config = dict(
    translate=0.12,
    isotropic=False,
    mlp_ratio=6,
    patch_size=[2, 2],
    loss='cross_entropy',
    init='torch_default',
    learning_rate=0.001,
    max_precond_dim=1024,
    adamw_weight_decay_other_params=0.05,
)
Rows from block 7 of a small image classifier, named by matrix and row number. Rows with one number belong to one neuron. Each number is 128 + 32 x the weight over its row's rms, rounded and kept within 0 to 255. All counts start at 0. Numbers have three digits each. After the name is the row's rms in percent of the matrix's.
After each neuron's rows are labels from the 100 images, of 14976, where the neuron reaches its highest value: "place" is the part of the image that holds the peak; "responds to" is what is common among them. Only what is clearly more common there than usual is listed. The data: crops of objects in photos (Visual Genome).
# fc1: MLP up (model.blocks.7.mlp.fc1.weight, 1152x192), inputs 0-191
# fc2: MLP down (model.blocks.7.mlp.fc2.weight, 192x1152, transposed), outputs 0-191

fc1.205 098:106172124130140100111127132119116161096105141123137110094167171133161148073113120175144088131138118085203145177075111188105182130127208135127132143126174137107109164125110122106153163199138103124123104137187110166123101157086125140123180142108122148111114187142124056110120152129128106069109100071074103126130150175141134134147124149073161083134160099127191137124156119120088100137112055120102068129145126073168110104184173131071151087134048058101098120150073128141100106187155082133089154063113128117097101154123119165136165122116075156114105124133101055162074142085100120099
fc2.205 106:168115173077189156158136082131095189056133122162082133145113115107124136111154113096127064162091118194123115109137128107174099125086167137132117148127124115140117094154162128161152107097127103056115121120097088148105076125090130177166075137122164096117129103136184134136108141101103118189141145140147154182129172086177179100080106132104118117088149079105107079147132094153136178072165109123073133131165114121092109109175055142126123131121130061186119170165092188110116079103139108133046117123070158100154105117143135106167195090130082102048125087154135078149162140148119119115
place: bottom left; bottom right
responds to: object: tree

fc1.82 105:085090163145108185079115209109225138100154126060121110145157124188111125099117119111122090146098105095145109175098110098181093151170082121063117043143172162132138118151149123119191125163194124099096118118127123187177114144150098162145125130141115185103106118142148114082110127126158149144121128107182137137141115205128141099139113169119124128095121101141143112147124126051139070111169109123122159119081112189162196076146157092122171137168104149125129138100115134138110106118184161214148101059135110124159169137137183131182096134109138178128084114142109147091129168104096152148
fc2.82 106:112118069197122170165081069126145152150149095076125122159075141172131138182119131121188189152123114136099107155132134124085117083154152144104145177148141134153170113122117096109158089106113126198185142094104118095122117205161115177114170059160167166076160079110136091150113158114182140084130127098104098170118142184128109162155112128124188118087117158164192148085209127164109157086171116121169140149150135177183125085145105119113186134144127142104111107129192136116195079095071154122185170185122116096153175140167138142104087124144102129098121153127162125143129136122134103132
place: top right
responds to: object: shirt

fc1.757 098:102099109103153095126092089133141133133138158098150166156167142142156139109116125098126155115146126141040140084144118181095150079177048080159133144100085176097132140184130111167110084167108148180086153109124139106125082116069175102157107177172110128096078150173126148116182123071089195154107134130111136117108134176143111190121097057170104132140144178121161090171122117110074134101122173089135117130116206157096150161132147119099172116155109139180194121178137145179144182121133128113085099141135107163122062170138186153144125163161106133127113141097043145081097145100122132164
fc2.757 105:168165136182139083155120108122129184180181117027129093105190084117131128090128080154128115147089157097103103146119144170164122131165124100092129151090180138187115078124125083155125171101137146156155133124117085046114139093116101153174160131076096128163107083095131078136140089130108155078086186154166160091171176116072123146091117184097160166143121169172138100130130128160103121190167102133145125134132126127147138108167162115126081190133146102129095130140138099171087104097136134088109083134149084159157108200149114036137176087099144109097119116071091148113158095123100136123
place: top right
responds to: object: tree

fc1.363 101:110116131130115150114116092163141108144129098161168103088113126090133082127181098114156081138152140142075114125144158154185168108147108131148132142110129092163104128171124142077213080115123140178228187190193176141117096186173074100167118150166124118167091151147101096115118090115158131153146167155115166153146126071182114076110109156118187188137116109157148178147133133157155117123087127200164171125127091138170125096091078078150139089117121113095186138100145127148208135137127134150051112145064132101121107123178141102090138082106105152132143095118112148111113135179071098121
fc2.363 097:172111164149124119142121129125123115140160130183167123123083159155115138121160158114161100172125106087108148127152097128115104120180096134105161116156135051131132129095138157173188149104145104121124094105120128188171101126130147087167106069094143147097117111198117191142128142130143075120102126154133115126111091143083200126089121220186060191162150159082157081111128097065096111165073083096099128163135120160151183177168204094082139125102122124122131086096130167054122145125158160146141194083124105117135164131159133192163106127138159107140129114127154123208065102100125117158
place: top left
responds to: object: shirt

fc1.685 101:153105178127132123097104085167142134123169114144108131174136133109138187142123100103202154047092144077094158130099113143125170104142115187102116084071142154155133114120199103158122102159110097144060086127137207071107055144140123096145127171108096110136147142167131108156143106110154127130096161096108118139124135101169132119066149115073175143098096109094078133055138127142072117138109123045113192132099085123126127086118113144167156149143090174177149090118202232094114146134141092122106103121154134129137148149167158125172200132126138114140146164130109104073119109082147166145
fc2.685 098:144077104143159121170146128141133136168125106124127106132103126103096123063149113082205077099154182101155138120104097146155126111109118152125164114053171092121132183115163068130093176135124126129140125126107104172171159088092119131100174120106135102062061103123104168183124103167137120140084156114226105153147143099102098133125060090098193177122134118094102133060143131128062130163123114140127117083143099137165135148180182078138097161084125131093116075146138110076146117068191107145130130104099132149110120113112107088106133142084151143085194127157163114202062143129074144114
place: top centre; centre
responds to: object: shirt

fc1.18 103:169173128122114120046191133187105145085150134135160149107081158129086162124102138150138137145101125089162119105115107087072146143126139151131133093143137152166132197096171138139162148107136144151131142144145088200164123099180090144161066070116165123120123140210145096080164154175100144138106082123109103137051109110169126184130117178134088143171154147113104067081099137129109132125104172144142158133195166134114141115187068148166107162163179177121154136178124126130157102127136149137140119103167145172168116143089120088091180091096129097094167154123073119091183119124034146121
fc2.18 103:151095149117129151110144174144055121110141159123133107112163152120134176170147162143164131106109087144113132124149074209078112096133140138109171120121156172146123119151142099139128170157093161130133083153130121125105143095135149147132131117151101107147174199167146151136126127078158122025140221076154108119162123124167154114163186192116137109029173141131110158053124111121125096114176131134146112146153071180138100178097092154117078140121084152073105088135150067059116099089103123152099072104103175131168119105209102139116092160100136117106161113167153124092148135109142149087
place: top centre
responds to: object: hair

fc1.105 113:128080100116111117121067101163149144136165118165129131148137093122113196152117122149185115054091154128103165084108136138106138115078143175090105118140104101118079104142181117107085076112167114154064134152144185086124105185077146124104133142111129132101145078180141121122107187130124153103141164099105081171105123093147137077080157152115129086088099089171068063028171086106130098136157155077086182168133169136159107107131172131148097165159129157115140130136148191143156157131138061061082152128101127076092137134139096124167168159124108107140159164113100100091165076109158160147
fc2.105 107:153090086140113133155177096114105117131137099075115149118104119142105083109157142104156071095098169136130099132121066136077156150106131065111161124105162046191101139117107083109141142124124128149093093110104107155196125099098141108055135138073106063120078160143060143167131109164107157157098151140155152113099088097089145104107029135147163137140127130120089158076141109129068160167114117138106167049115134118100110126130168120084141108079108106132056129167125125106140072124135097140143179114154160195101146092107181131104101180123143151138210145130146099180064164152095128113
place: top centre
responds to: object: shirt

fc1.265 104:076097113144119131104129075123173093152103184123108158131133106180128121133108050156176148146162161096147110111045166139186081087102146148125167154147146127167157141100123083082129030124144146119120127103132180075098073157152134118099105098138095117102102145110127152117201089100155154188114123085107142075128148126134129080124086198107138151145163109117105153174104099154086160084158109113101133116134134165118126126158065080099096165134169095110184164103197112166086155092150105138105092135127165070128174144126168133108152107118166111083109115159146192147174105107115174190
fc2.265 092:135135111161118096145078084133126149141097114105149160124103125169133099135169123131175050099192144144122097129181036152119074102121064165134128099149131118165164105125128129169126176133187174141137105129132134226127125174112126099130134109156155101155120086095137173160127139148136093134091133127122069108108132123047149109124109104130109135145153084111164164052136120102099101111105049157121108095134110076087127142097144124129152139127148100161131079127105147116116144138160188172175138211126158184124118125137134183118185146108162092139088101166187164165158195136104059191
place: top centre
responds to: object: shirt

fc1.260 104:131099146131155160140095189113114124095159146099109098142136157106180176133080120152081093143108077130125170150112093132139079138187168122089173106150115133158176118159117133059153179131108126070066127184105125150136098052085087157184131081091105203126162075112152177115145109170107114124155112117158177138117070212128178129117140132129118131131097129191166116100155140091121116140080112141178141092093170155170184096136167140133148129070164139152144163107115089084076149114100092160155122122167138138122134166147107107162119155139206142170063166128162133161161146111187106118
fc2.260 104:080125123119178156132144165105102111165139155157134076089098117123143088115110141108171174154084120175125154152141119123103127113140148134140179115144120160148116108121147084141131110150126091122152142136090146218134133171167155108109105143134105154110164116102081172126134146123139100118133118061118130142162144178088090189119108092147159110065156124116178213110195182137184145066142125105108120123141178139192117123123144111085190099115111174142218110238073127136117142157129130065187116117222113100144111118113137147143149175133117126159170152130159150127055148187119156155
place: top right
responds to: object: shirt

fc1.738 097:096125136127125121151150147128103091093142151131158115095134086172146128105134123145159170101118111141160121178139116130125152183149136138103092094136136135213189131143177084147165174157138170149160157106122147132130092164113095140079074116119081092124189126170087081103062152160101146111103144191159162143156092149087131096188123111104119154162108113162164089141112128090124113163109108082144171101077090167165121099173187178131083137169133102183110147131195104087094167153051128171131099116182159125163129074161130135112155085080204146111119168074093147150126117085172085069
fc2.738 091:103095109138168076166123114069075157111137115156125091141120120095139135192167133106132147134074185221122058168103143097085090140119094111122117113198088120057087129100155137188112087164174119107173118138110066123131122150156115113148099057115205170039122094143083156167179176136103093086117114089105118186138108144137124165101114136079148168098152149095148147087166154148086135151160108123121132133137071158073120054129151151098121124136135112087116120091120109122109161121111172129135150125133140055130153131166127149211135151140150144124135085152114155158150115167124167103
place: top right; top centre
responds to: object: shirt

fc1.46 107:149083131094094076110125093167163133169168086145152101134102074098098197157162094166142102085084154147111167125068163104104150099072168131104094084095151139101109089154168138082082102119109099161109128099215183139135108116072106140168115148129129114135149089146150143134147131099144171108128139070132129064130059089180102113103108138111118075141134121141098102085163078123063121141136154105092163101106153164153127094144163174132103128109183148083151132098117202119155143107133115056061132082114149098134171136113132151159165138141033166141090151138153093145117102139141194160
fc2.46 101:142094122157076151111172123101104127128157098104160077149103121086104114132151150140148093100122234156134163126153055139073111114120141058130093137095143136140128126116120085137153165114144130120115105112120128206176095114148141139063118149145080109130086084192073121159073112189178120174095169116096145159139107051120147061111078161129147164146120136141132135100135113148092142180140056129131125099157195072095143175121182049150090110115066094149120100147178177104143097106119145180166135112125148131088153159122100083110083172097172135121160147173132108164137148145149111122
place: top centre
responds to: object: shirt

fc1.307 100:155127153045105136135112097127133134145095113103144111109149136098157076141116144160116120168123185156076140154192155112188182112169154150135115107101160133140154115109131123140101105167116155143127122112149109118100124174154117161165163127077065084155150091140132160099123162171069146146174034118177193120107100149083127113150116102111109118111155129086133104160111177102160157158108075092193148133112105136006117133157173099179149137149064141132130140169122130111110073172150144148185125156164130184151123098150133160145095111101099110106077071130168103132137047128166146195
fc2.307 102:163163093092087140100095127127191183128077103155134143135143090114178132133113136101111106157155125103131141096129077157167148140093170115149167168113112171132146132164127128136065174105078146123104180104099168125170161145137134155123167090121141146097163082116164119104082171143097115188154122140123145083138161210182149152125164065160159093137137200117114168149169139117102127147187193142087117116117084073126148161109199093105072181118136129128136136113206089126139126188148202131139129147131167140172096113143163130120199137122158091113100107169155106053137138092069136160
place: top centre; top left
responds to: object: man

fc1.533 121:120127092155130112112149095145100168176185152155148123121126081112164180151154105159101153114133098088133126154121161110128118149088072091069146098155126176076105114088173054134089103119127078157073198089122157133168098124138135135155156131074126138146153100160165077101093194122137146114156167109098161165135090129174133090083170129095145105114137117148055122076114033084116104154092096083107163213131091120171147115158170140146164108175153133095172077083089205082103165138149120090115137121138131141125130158142120174142144109102068078131076138123146132116158103158138168131
fc2.533 109:133128102173104162118154091110108132235143119113130176119123072159071133063137091182128108120074171139116185091102063148104125146160141071138095122112177081149123159096116061131144120111128128116092173109099134136208133094137122109078136100086107124118137109085133169095130108147075149127086133107079173125104157124101106130101105093120131116197107151121092200056139119133070184205151118098084093077119140133135125148122149128157047128114113118121125151148130141099137048105081126099134129103128140144124133152185062084111116141068185114140155133144144171145134153115087133096
place: top centre
responds to: object: shirt

fc1.355 092:167154152100119165134116122110196188188123092145123125085114170169102102170157140124133136150143101104105082155091130102117132119116092119135144154101193107098091095131141130169139106159121138178200111087137232125039076176142108117126132155132134164119140109107102124144165080099164116167173145100111141072083197119089120132154095132132134157123134066147122158163103094183119170148127143120104141130101115133114131095068022071070116122120135084120177121092140122212158139143172149164094134196099185129078083121142094102148141072132108124146115129159138135125125098136109127172
fc2.355 097:120121175156148104076100170083135146104185117112159130094159182124142164175134108122167153147183167091132134133139139129118134138139089104123122156118116118154179107122140071182162165071116145121067083132149099177135121095175158120155139091157145175147158072143141167124111108089125043135155158087097113101158153152076177137111038127090133186082109162109108152103119090111097176134122082177124111154118099091163093150074179065074140170111149110170152107084117137064122134128155152082133165174154140138121150103144110148131110170098154127175195086127183162191163130146173143099
place: top left
responds to: object: shirt

fc1.243 094:105110106069111103122116072106156104122152110125144121130129087116104168153119141160175112063101177125103156129063176163125162099070137162104148130123179121148104076153211139141106126163160147132099152135205169105080123129131145095126129070071104124145108084090130158169099136078132096124106105130144112115117118064159123119133123112120140142111169081116067155089169116159123123113124103125139218144064163157175128052147103160152140210102178166093149075149129186090130160115149110094071107127109199090130175139164118116176153133089083194144111135127089124118150130139147184101
fc2.243 100:149110100161149165116168133137123130132131069159142041169131159135134127149209137086202103145143206144134110126105103142091137165109138107119099166106143109116152117082097096136164176167150120167085094091117125167204128124135115117128100131128113129069125108152100137127069100164137116117095122171110139169143078067132154126133090107111139173113115078130086122097115158148098141181149083130069121116161185077062126198165111121133144189113129133144151109073112171080135095056099178158208133101036096150113161106110101103147130159139121160141176124120138114173092152123101113078
place: top centre
responds to: object: shirt