config.toml
crop_scale_min = 1
arch = "convnext"
norm = "layernorm_no_bias"
mlp_ratio = 6
patch_size = [2, 2]
depths = [4, 8, 4]
loss = "cross_entropy"
init = "torch_default"
lr = 0.001
shampoo_beta = 0.95
steps = 6900
lr_schedule = "cosine"
weight_decay = 0.1
Rows from block 7 of a small image classifier, named by matrix and row number. Rows with one number belong to one neuron. Each number is 128 + 32 x the weight over its row's rms, rounded and kept within 0 to 255. All counts start at 0. Numbers have three digits each. After the name is the row's rms in percent of the matrix's.
After each neuron's rows are labels from the 100 images, of 14976, where the neuron reaches its highest value: "responds to" is what is common among them. Only what is clearly more common there than usual is listed. The data: crops of objects in photos (Visual Genome). In brackets: how many of the 100, against the usual share in percent.
# fc1: MLP up (model.blocks.7.mlp.fc1.weight, 1152x192), inputs 0-191
# fc2: MLP down (model.blocks.7.mlp.fc2.weight, 192x1152, transposed), outputs 0-191

fc1.469 112:109134169088113123125104120095173117069150150148129157137083198172186154100093139118147167185139147182159129128178150137144078176126113098138079102142166130121197115153131096171182127128170112102102118164082104097082134180143089165124112159111101109133130123166112129053104090155138109054107119142078110103157075118164095135147165127153077131112087108213153199134151115078157096153075181118106125119124123170167131099090187120128145161122142118145135131128133140137064175157127118177214134131114123139154115105103101169117170143079131109138144152087096228132115151108142117086
fc2.469 104:153097143092128129182148086107127125149202143148184087200090119114085112125129105139136177081135093152191151158101121184095106148124056055083105142121186109129082104107154109165135141153176156156174112203149158091167101119200143118119119136130152135089088109079048146135142104106122132191112155123115138114121106164148067163109077156121117135097127133078148131136172106093094142100187085146142159088077127067129089091095168151112151150123134106121129096123107129125113157128099101093146101090105145141129114156160073177132082182145114134151171074127087141084138098198147171143
responds to: object: shirt (33 vs 3.4)

fc1.347 095:099140138107148112134124106175182125130154133107102128103106140129171116151096135099176143129146123093107095165134144108137099118125126151136113102098107106162076137123104099056152057083107133134146133137201169111099081162096125122133176142172088139114073114175144158190162172153198162142142109122108142132122156146161178119117117078190145151150086105143146172146123134167170119099146111143151108127178118229093151147126129153075106073135201149109130130127077179203126149108211153132069138121154155083194120180128146067118172172145111083114137114166098192154084101063127126133
fc2.347 096:105078152119130084166139141144119151088162137102140174125122187086121155102048143123192146119196102117140135146123066145165041172153100120161123163145186113175107110126131152108063159172138138172119141122171080141157107148081169124178137159095101165138053082163063125160081106147152100182158165185053132109132128124091163093119132117137128189140113132083120097089134116151124153159168069096109117146180121120147131181119131154089127142119084107194098136073122132130095099086142177154152086102172173185114140126151147159110128094107114117157135144156108137182150126171162126154
responds to: object: man (31 vs 3.5)

fc1.231 095:125157102123162086077105159168153125132122172070109102107139122173096115122098169110094133078123133051157168110110124106113132166116132075171099201177114150101080178108097103125170102096146154102101105127165062181093126149140171143140085123178105103128090141157089175114125142171127107115096161135111161156108141122186165081194124130115103101123114129095172123169120087128167095075162165115130161113126130122134118127149141137160072150107150167074117157095082070078109115059174111110092149106128125174177120169120071132085157086147050116143151150103089054158090106189116163140
fc2.231 103:105114134141089155102074173172122152084075200082143128075044124130138079186104115163125092169109159116117178096116126151146100135168106141123181158142154080169139103176179126126142182148080111123123113128102143112093189174147137123091120098109165138116119169159147175145101119126136118130153161127111088148147094080151132142072139115142083182174159128110110107114159040183122132106149065126111106136104157184107104219111128198166090160121128139152140145171115137075089084076094195130151133128115176164147123139146173142115096124124173128139153190156116114129191137093097107143
responds to: object: hair (25 vs 1.6)

fc1.540 088:136133140108125093072110092127153138134164160096156120086169121097180084136174108120100142117122138168085126110165130118144143142143101141102114139118089177085175144127134133192135117088142156129137172134146165172094115108122116103161172158108149150076130089149126129112158100119081111133175152109161165179117097178109091094144116121175094096158143151095131138138078132092168129143105146130086088137152230180116084122135116097106192108155141088118171147063156162160130113149162170128146069122149117139116122139124099175061150198084140171153122105094113072032049129181187174195
fc2.540 090:170149165214095121075129084111100182169173110147172124098153136093124146086101146160110125125143154092057109136127151126136125098107171091117175143131145156178107060097122106119078153105061141140138139112092128135140087156107068141109201181128142112188131103109157082139111142098126161148109109136071110101138187100131139098085118200206147105144126130154105164110142156092130171124220137109138123143114076143119156137120155180117122154156117022172130148136113139126168090126145088128118049133102085125134126178155087112128107066148130075114137164133072148113103113103108086121
responds to: object: tree (28 vs 3.2)

fc1.689 109:130176139127109137084041125146137119190141120164137112079144136134118122111115105162188121117182171098072122149146072126124152140163112154122089082115119093156051100151174071090162076189142116161188128152122235080128084216143115057144103120109127128119104137145120086138095103138171124109146166106114131175125110162109155136140126080099159130138121087180100149131140125130160097172137109101107148131108112182144109060100056132094146138154158119101174138092159189162117124175137142122048174128098144115066091106123105134098166081112173131113141090130108126153170117127101099130
fc2.689 096:161100103137132092138094129108115125171168098157143135119115163098104104088171111114136093176123190119184142113078135145132113206140117126115157107171138080139110169171138103160167162114151114138133150127135060168205078072100137075083153100125136153127096155129097194174133127135145077157122162149132158096150148141086145115132049165098069170123090155095090120053128097095100152168108081105067111130180126108152115176098228103089143140110145091146143127101132133055122097117161127135177158096106120154122130109145161135150084137123178124169198109124146149200120137162161106101
responds to: object: man (29 vs 3.5)

fc1.113 096:086150063064148093098160108169131129059148104157118085096126095150088148129122144065154139133073116146120167120118090126169117137129167153127134168108163176105106150129104167096116104120123136196120154173090089169117126104136164141083120087109135077211137142154134178143155163158124155142156121073097144144091197149167137112160079123067075184136160108155157119134160110116119118133032135120153143146136112115124167141173108160142160120148146215154148104207072138147154126122095168168178184077139111173120076141100087106158155134121125080144163146141121195093135162164133133112
fc2.113 101:164134058135106097138125173161109174089180155158117113155182101209134172126111188110109071145147125129120149113132056127151116128161192168137151176105144125101159115112179147196108104106067119110114106106083116079072130127141152113123154136145143115122053207146137114112124112138146113095106150108176149110185084119159125127119164113142103114092155134174086111070178109170121152101158113112106087108163107139186155216062077068146115157134162114119098149133124133124084112088118155114110153099096177183177165069149155116132174141148141195161144082143150133077113122131128134136
responds to: object: hair (25 vs 1.6)

fc1.264 111:145102109095099062168125066177156127102095066138127140136126110069138142140133054128183096039129143093098145169131135095069121098091111172088108101117151105090108089166239141131106127126138090143071109104146155139143145142089085141126148097125127151154137083086162139156107141109054099108122114119135180133113085116188144132118167089080131156120138084134079111079161119130127111112159158067169164110122131125185146106151116178135152138085153161126120087127135159117144153095100038116098153104105154088097154124163113163172175143057121099140148145107175137138182148143163173097
fc2.264 100:156122125113174162119196093091125134200110084187142104139114152102125100143193144120149130158135145140121147127135107109085145132141102134111076131137204137192136141139157078159154122139127143129050092143090164147198113134149106114087128079098082132108107114104102114159222111156154134141120140127171139137124103062141146114118077089156172136167113108155084140112126136133119087203112131134157125125150081109144134138145160137119147110097105132133132094166115126118148098138184165188168182113066162188109111076050091129076136159171100142102132154138152100190062145117069098040
responds to: object: shirt (35 vs 3.4)

fc1.643 096:094170097151142120045113104175144136151093132143072127062109104166137121177159126123134086126098169066122182125131121132106165199082209151142169086088156077169067160231111114125165230157136126086118109069137127182119161134120110108125117074157133165159088123114070148116114115130153112171114069177130141120135137117166136142154131105128141139137138086099096140126079100114162127091168093138121147101124157146173142119122118148103085133185173115112090135144134072114111077084112172131096151125094150141100107080134128115110135131045155106141099117157136146048119111138105149109
fc2.643 093:096156160159127091125063147125111089128070136088147065120166166145178137157111083116194132114075135129096148162144143150131128177080143132110158133096118167136175065139102106134105095070154180198123157119163102143070129114115124136086121132158116147101146189104140149133110133102146109102146225117117087139117174123139142115138184117087157066063120088135124148095150053122134175168128114142105143131145059142065122149154120198132106119148105142144034161129193086052169160092143132143125114144126129127065123141107105083154097104157123149175098138111147149141151179112130091095
responds to: object: tree (25 vs 3.2)

fc1.163 110:106173125043121162160130124101166129168120137123136063066160122121165110074144150130129122151121171177114154118131134152105125164130179094169142119126121178117118169144128094079134079137097131152116136107155051143102110184154146168144110165136148099105165080098140117116131205106112102150130125100108120107106103112121122151123131165103117118111135141081110125152051173084118151102118139085150125072109118147070127138143157144144107151128066157120113176140198215117081099208127138099128112114134169208218122123203098198105158159119082185091085088147098131138112109163154143148
fc2.163 102:182135141114091116110097149160182156120074105117179152105122101115072124097149099142128074135147156129127184113132153136100124169066087128144142225123132124168183158138111169146129157163103127157111183182114232100106122148144123186110148117118131153091143133115164140126049178148113167152103125186090169099127093158149128164144136099153116127185089171159140115175156083083131146195143116116094136098147101097174187085128096085106131079139137101106150145145110085137120084149139127166162163117113106154178098130146110119088169084130181066134113097147117108018126122118117137108
responds to: object: man (39 vs 3.5)

fc1.588 098:113203083072114077125106148124136148173148124147159124135198150142084093126190108150187188132157179098059138168104150092163096086125152113181090137078100083162094135096114114075129126102107061106138117103102056102131137121139121159091109145163131120100148131115147147127135178149136113141114131119139097112120124158170119191112149137087107124131162126107115179184061120143176135111165176127156149052099157118071111135107196124090139140104082126108126180174178165124133125191096126105155148136118123159143136156167134160106232177119085154101109063138096157089118117137095124125
fc2.588 108:149144144106054089112092069187147168144127128193136141127114142134115106077179134133174116108162143085115147088093176157170222134139099125150148130083155152134137110205093140097132160121155087137150146165093145139092097170093107190179159124067121144099133121118138180092203140140106149183076099182131139114134141159158129172149095074203128135142119165143144075135102152119111132172117154151122119154131058112128178147137150124172103090119151176076116156129134103161090116120113087156124118084165140134159102082124144161061137125140069107126189082132149134108117067144183133168
responds to: object: man (35 vs 3.5)

fc1.589 093:092164151113094120115117134190179088106171163132108130132184117138152155103127094131108157091129159064093110148103122096086080123093108147171117068159144075116104132163183118093180048196086098161124092125131171130122076156128095112121138174083079145097127086158143104147093175164132149125163132121150214203118113138145138085103143120153100137131130095192122165158169148081162136142117135087119136161152137180177128063130125118112160133142133144116172078127110195161068131086177112127098119121137149078082086130073181147129170162119116148129091146128131156070151075076141159108
fc2.589 086:129122118149121190178109118137128106125164109090133134134151096086074115045146085138174176118150123119113091116070109049130051114175117128128166176128161115210161139130138060138171157141137173172033126119136107180187057155069140095110170117089143135103115085131098117156149147147168133109131157117125124130101111094126148067139104063121124138129129149101114147054100057118067134114123129120092107134133093161142178137137177076057145114120131082152109132120134104066138090128116115140118123126114140121158078112132158135093070115119144142159192150142108090204144152100124128132
responds to: object: man (32 vs 3.5)

fc1.638 096:160092114071179222128117137157114119125126161157152095141133093130195126092178123132163134094126075107121160093095079069166150092143161085169145123128151082086167096123088166117103154123135141097115126178116144109121140151137198073168136202127124194089102120087143069113110116120108156106120083134136099118132126195160102119177126147118123102102101136121148162160116126130115163118148164082171152084110166116067136135151130211146173113107119155155142151149152126218113111147079134100217082094168122099117088111145112150085118123151198141119171084093093108104154095136148083149
fc2.638 087:171141093131092152185173132155131147114169127142172185141108137111121164110118097127113125125119124154111171123099102149161175177143110137135154161105143125102136117171099096182043149149103110126113240161167135150091131110206125165090146105127155103092137051146127142155124110162153144162131053153100158126158120121150125116161119046153178048152109126167189147139170147116129160109093138190139100183104132090133203079094133169130141084120168112111117123190063136129166095167089075086129112114105140123159126137098132149147181170146159141156163130158148064106143134082108129106
responds to: object: man (31 vs 3.5)

fc1.301 112:139168125138102084131164159099126130165115150124124113085088158097159120110099084187069067127150051188151217107137089145111122129147173184063189109051156114106188111128110138067100179123076148134086119143096115094049101126112106122100117114124161122178110147091143107146111125147141150138110138158162141139131078165123167107165122166119139126105091130147156105124135140154151089143113176109157116088059149123181157075081141128048184161129159135156086166120121053113103190110101153150104074149143102164169146155149103133144105124114099129136154127116177087112103104146086151084
fc2.301 114:082126106138177154130130154084142171198149098112143106074137128116138188162144132132117164132175142173113142156081116095094117116224167083112152157105108178129180140152125130132121115110104099156141102104084162111157139198098173111154119086177172129093112136127124176158171177095126154145124205104058169074078091143091093123111181138077172147072136154115127080096144149158126132098114145114150135175161116099139158098105160104062158132078114143171115105167154106093130145172130141203223120174120112094123129133087121155153094157159169148160128106138123143147134149133128198165
responds to: object: shirt (39 vs 3.4)

fc1.617 107:096080171120180107086127128137149093091181116097162181130146116088159136112135115099107099118080141150118134103139149108112141169143138100167176191089118183091034070160114101119147168185059153074164069092170138204161083096130111116193067182165096120155131122148127127139178161125131114167117123154160102087181067122135149107087134128109152110151122125126120136159094134097116100090135125145127167102127163106079131099147115138122060150153173131162154183178157084133160156124097145114124129103068152097094086092087075186142097129131149174140139088137126133057131075105128129117
fc2.617 096:078131137137154036051143095089125134155055176092166160154181106134108155113106163143111101122091081160067127140117166180131191115125117158110155130142042126189163073103120124155120126112142143158096087082151093092126139142090128137126117118106091097141084132177141113090146130118151083109105137140113103121083190137154096147111154189121144074128141135192144184118205092135127089101166091107101083135129083150056139084112133124121093118129109147115102145085137108152194163092103059122088139147131104185151166130140066124124107110125164180140141127141134151088148147107066103152
responds to: object: tree (26 vs 3.2)

fc1.68 106:141163136062127128157125097106142126145062110154122108098162177138084120184155120146210130096160133115108090169147205156097178107149186099064147116119170116131158115155148097157163160129104080141160099180137042128133148107107137181098135093157104132094131145057122163117084137146049104189128142131143101122104120073145103144134148083084110077119113103093096178128061181143134131106103129147151125084176114116078125123146170097154118141159105144131092151157165150081148100126173076141137086097147176174123082119121166195185173140142068150125071128122109116150116148136095127101
fc2.68 107:160139175097098137149094097136149147148140085174123148166095146104082076108172131097190109110186110156178156107103143158175138142095122140161123191098160100192151123162112143153170134117136144154117121075111134143097102187072109165110107089108123076119176169096101124105120176158107149124129091153170162116102118143148209105144112046132119155147089129113086109129108139100166108196164100100150106143093136074187171143104118111153087159132112101121150156134153178164145135172184127126120112074220126110173106118095142108063162090135111116069113079187169104149139118102142067091
responds to: object: man (32 vs 3.5)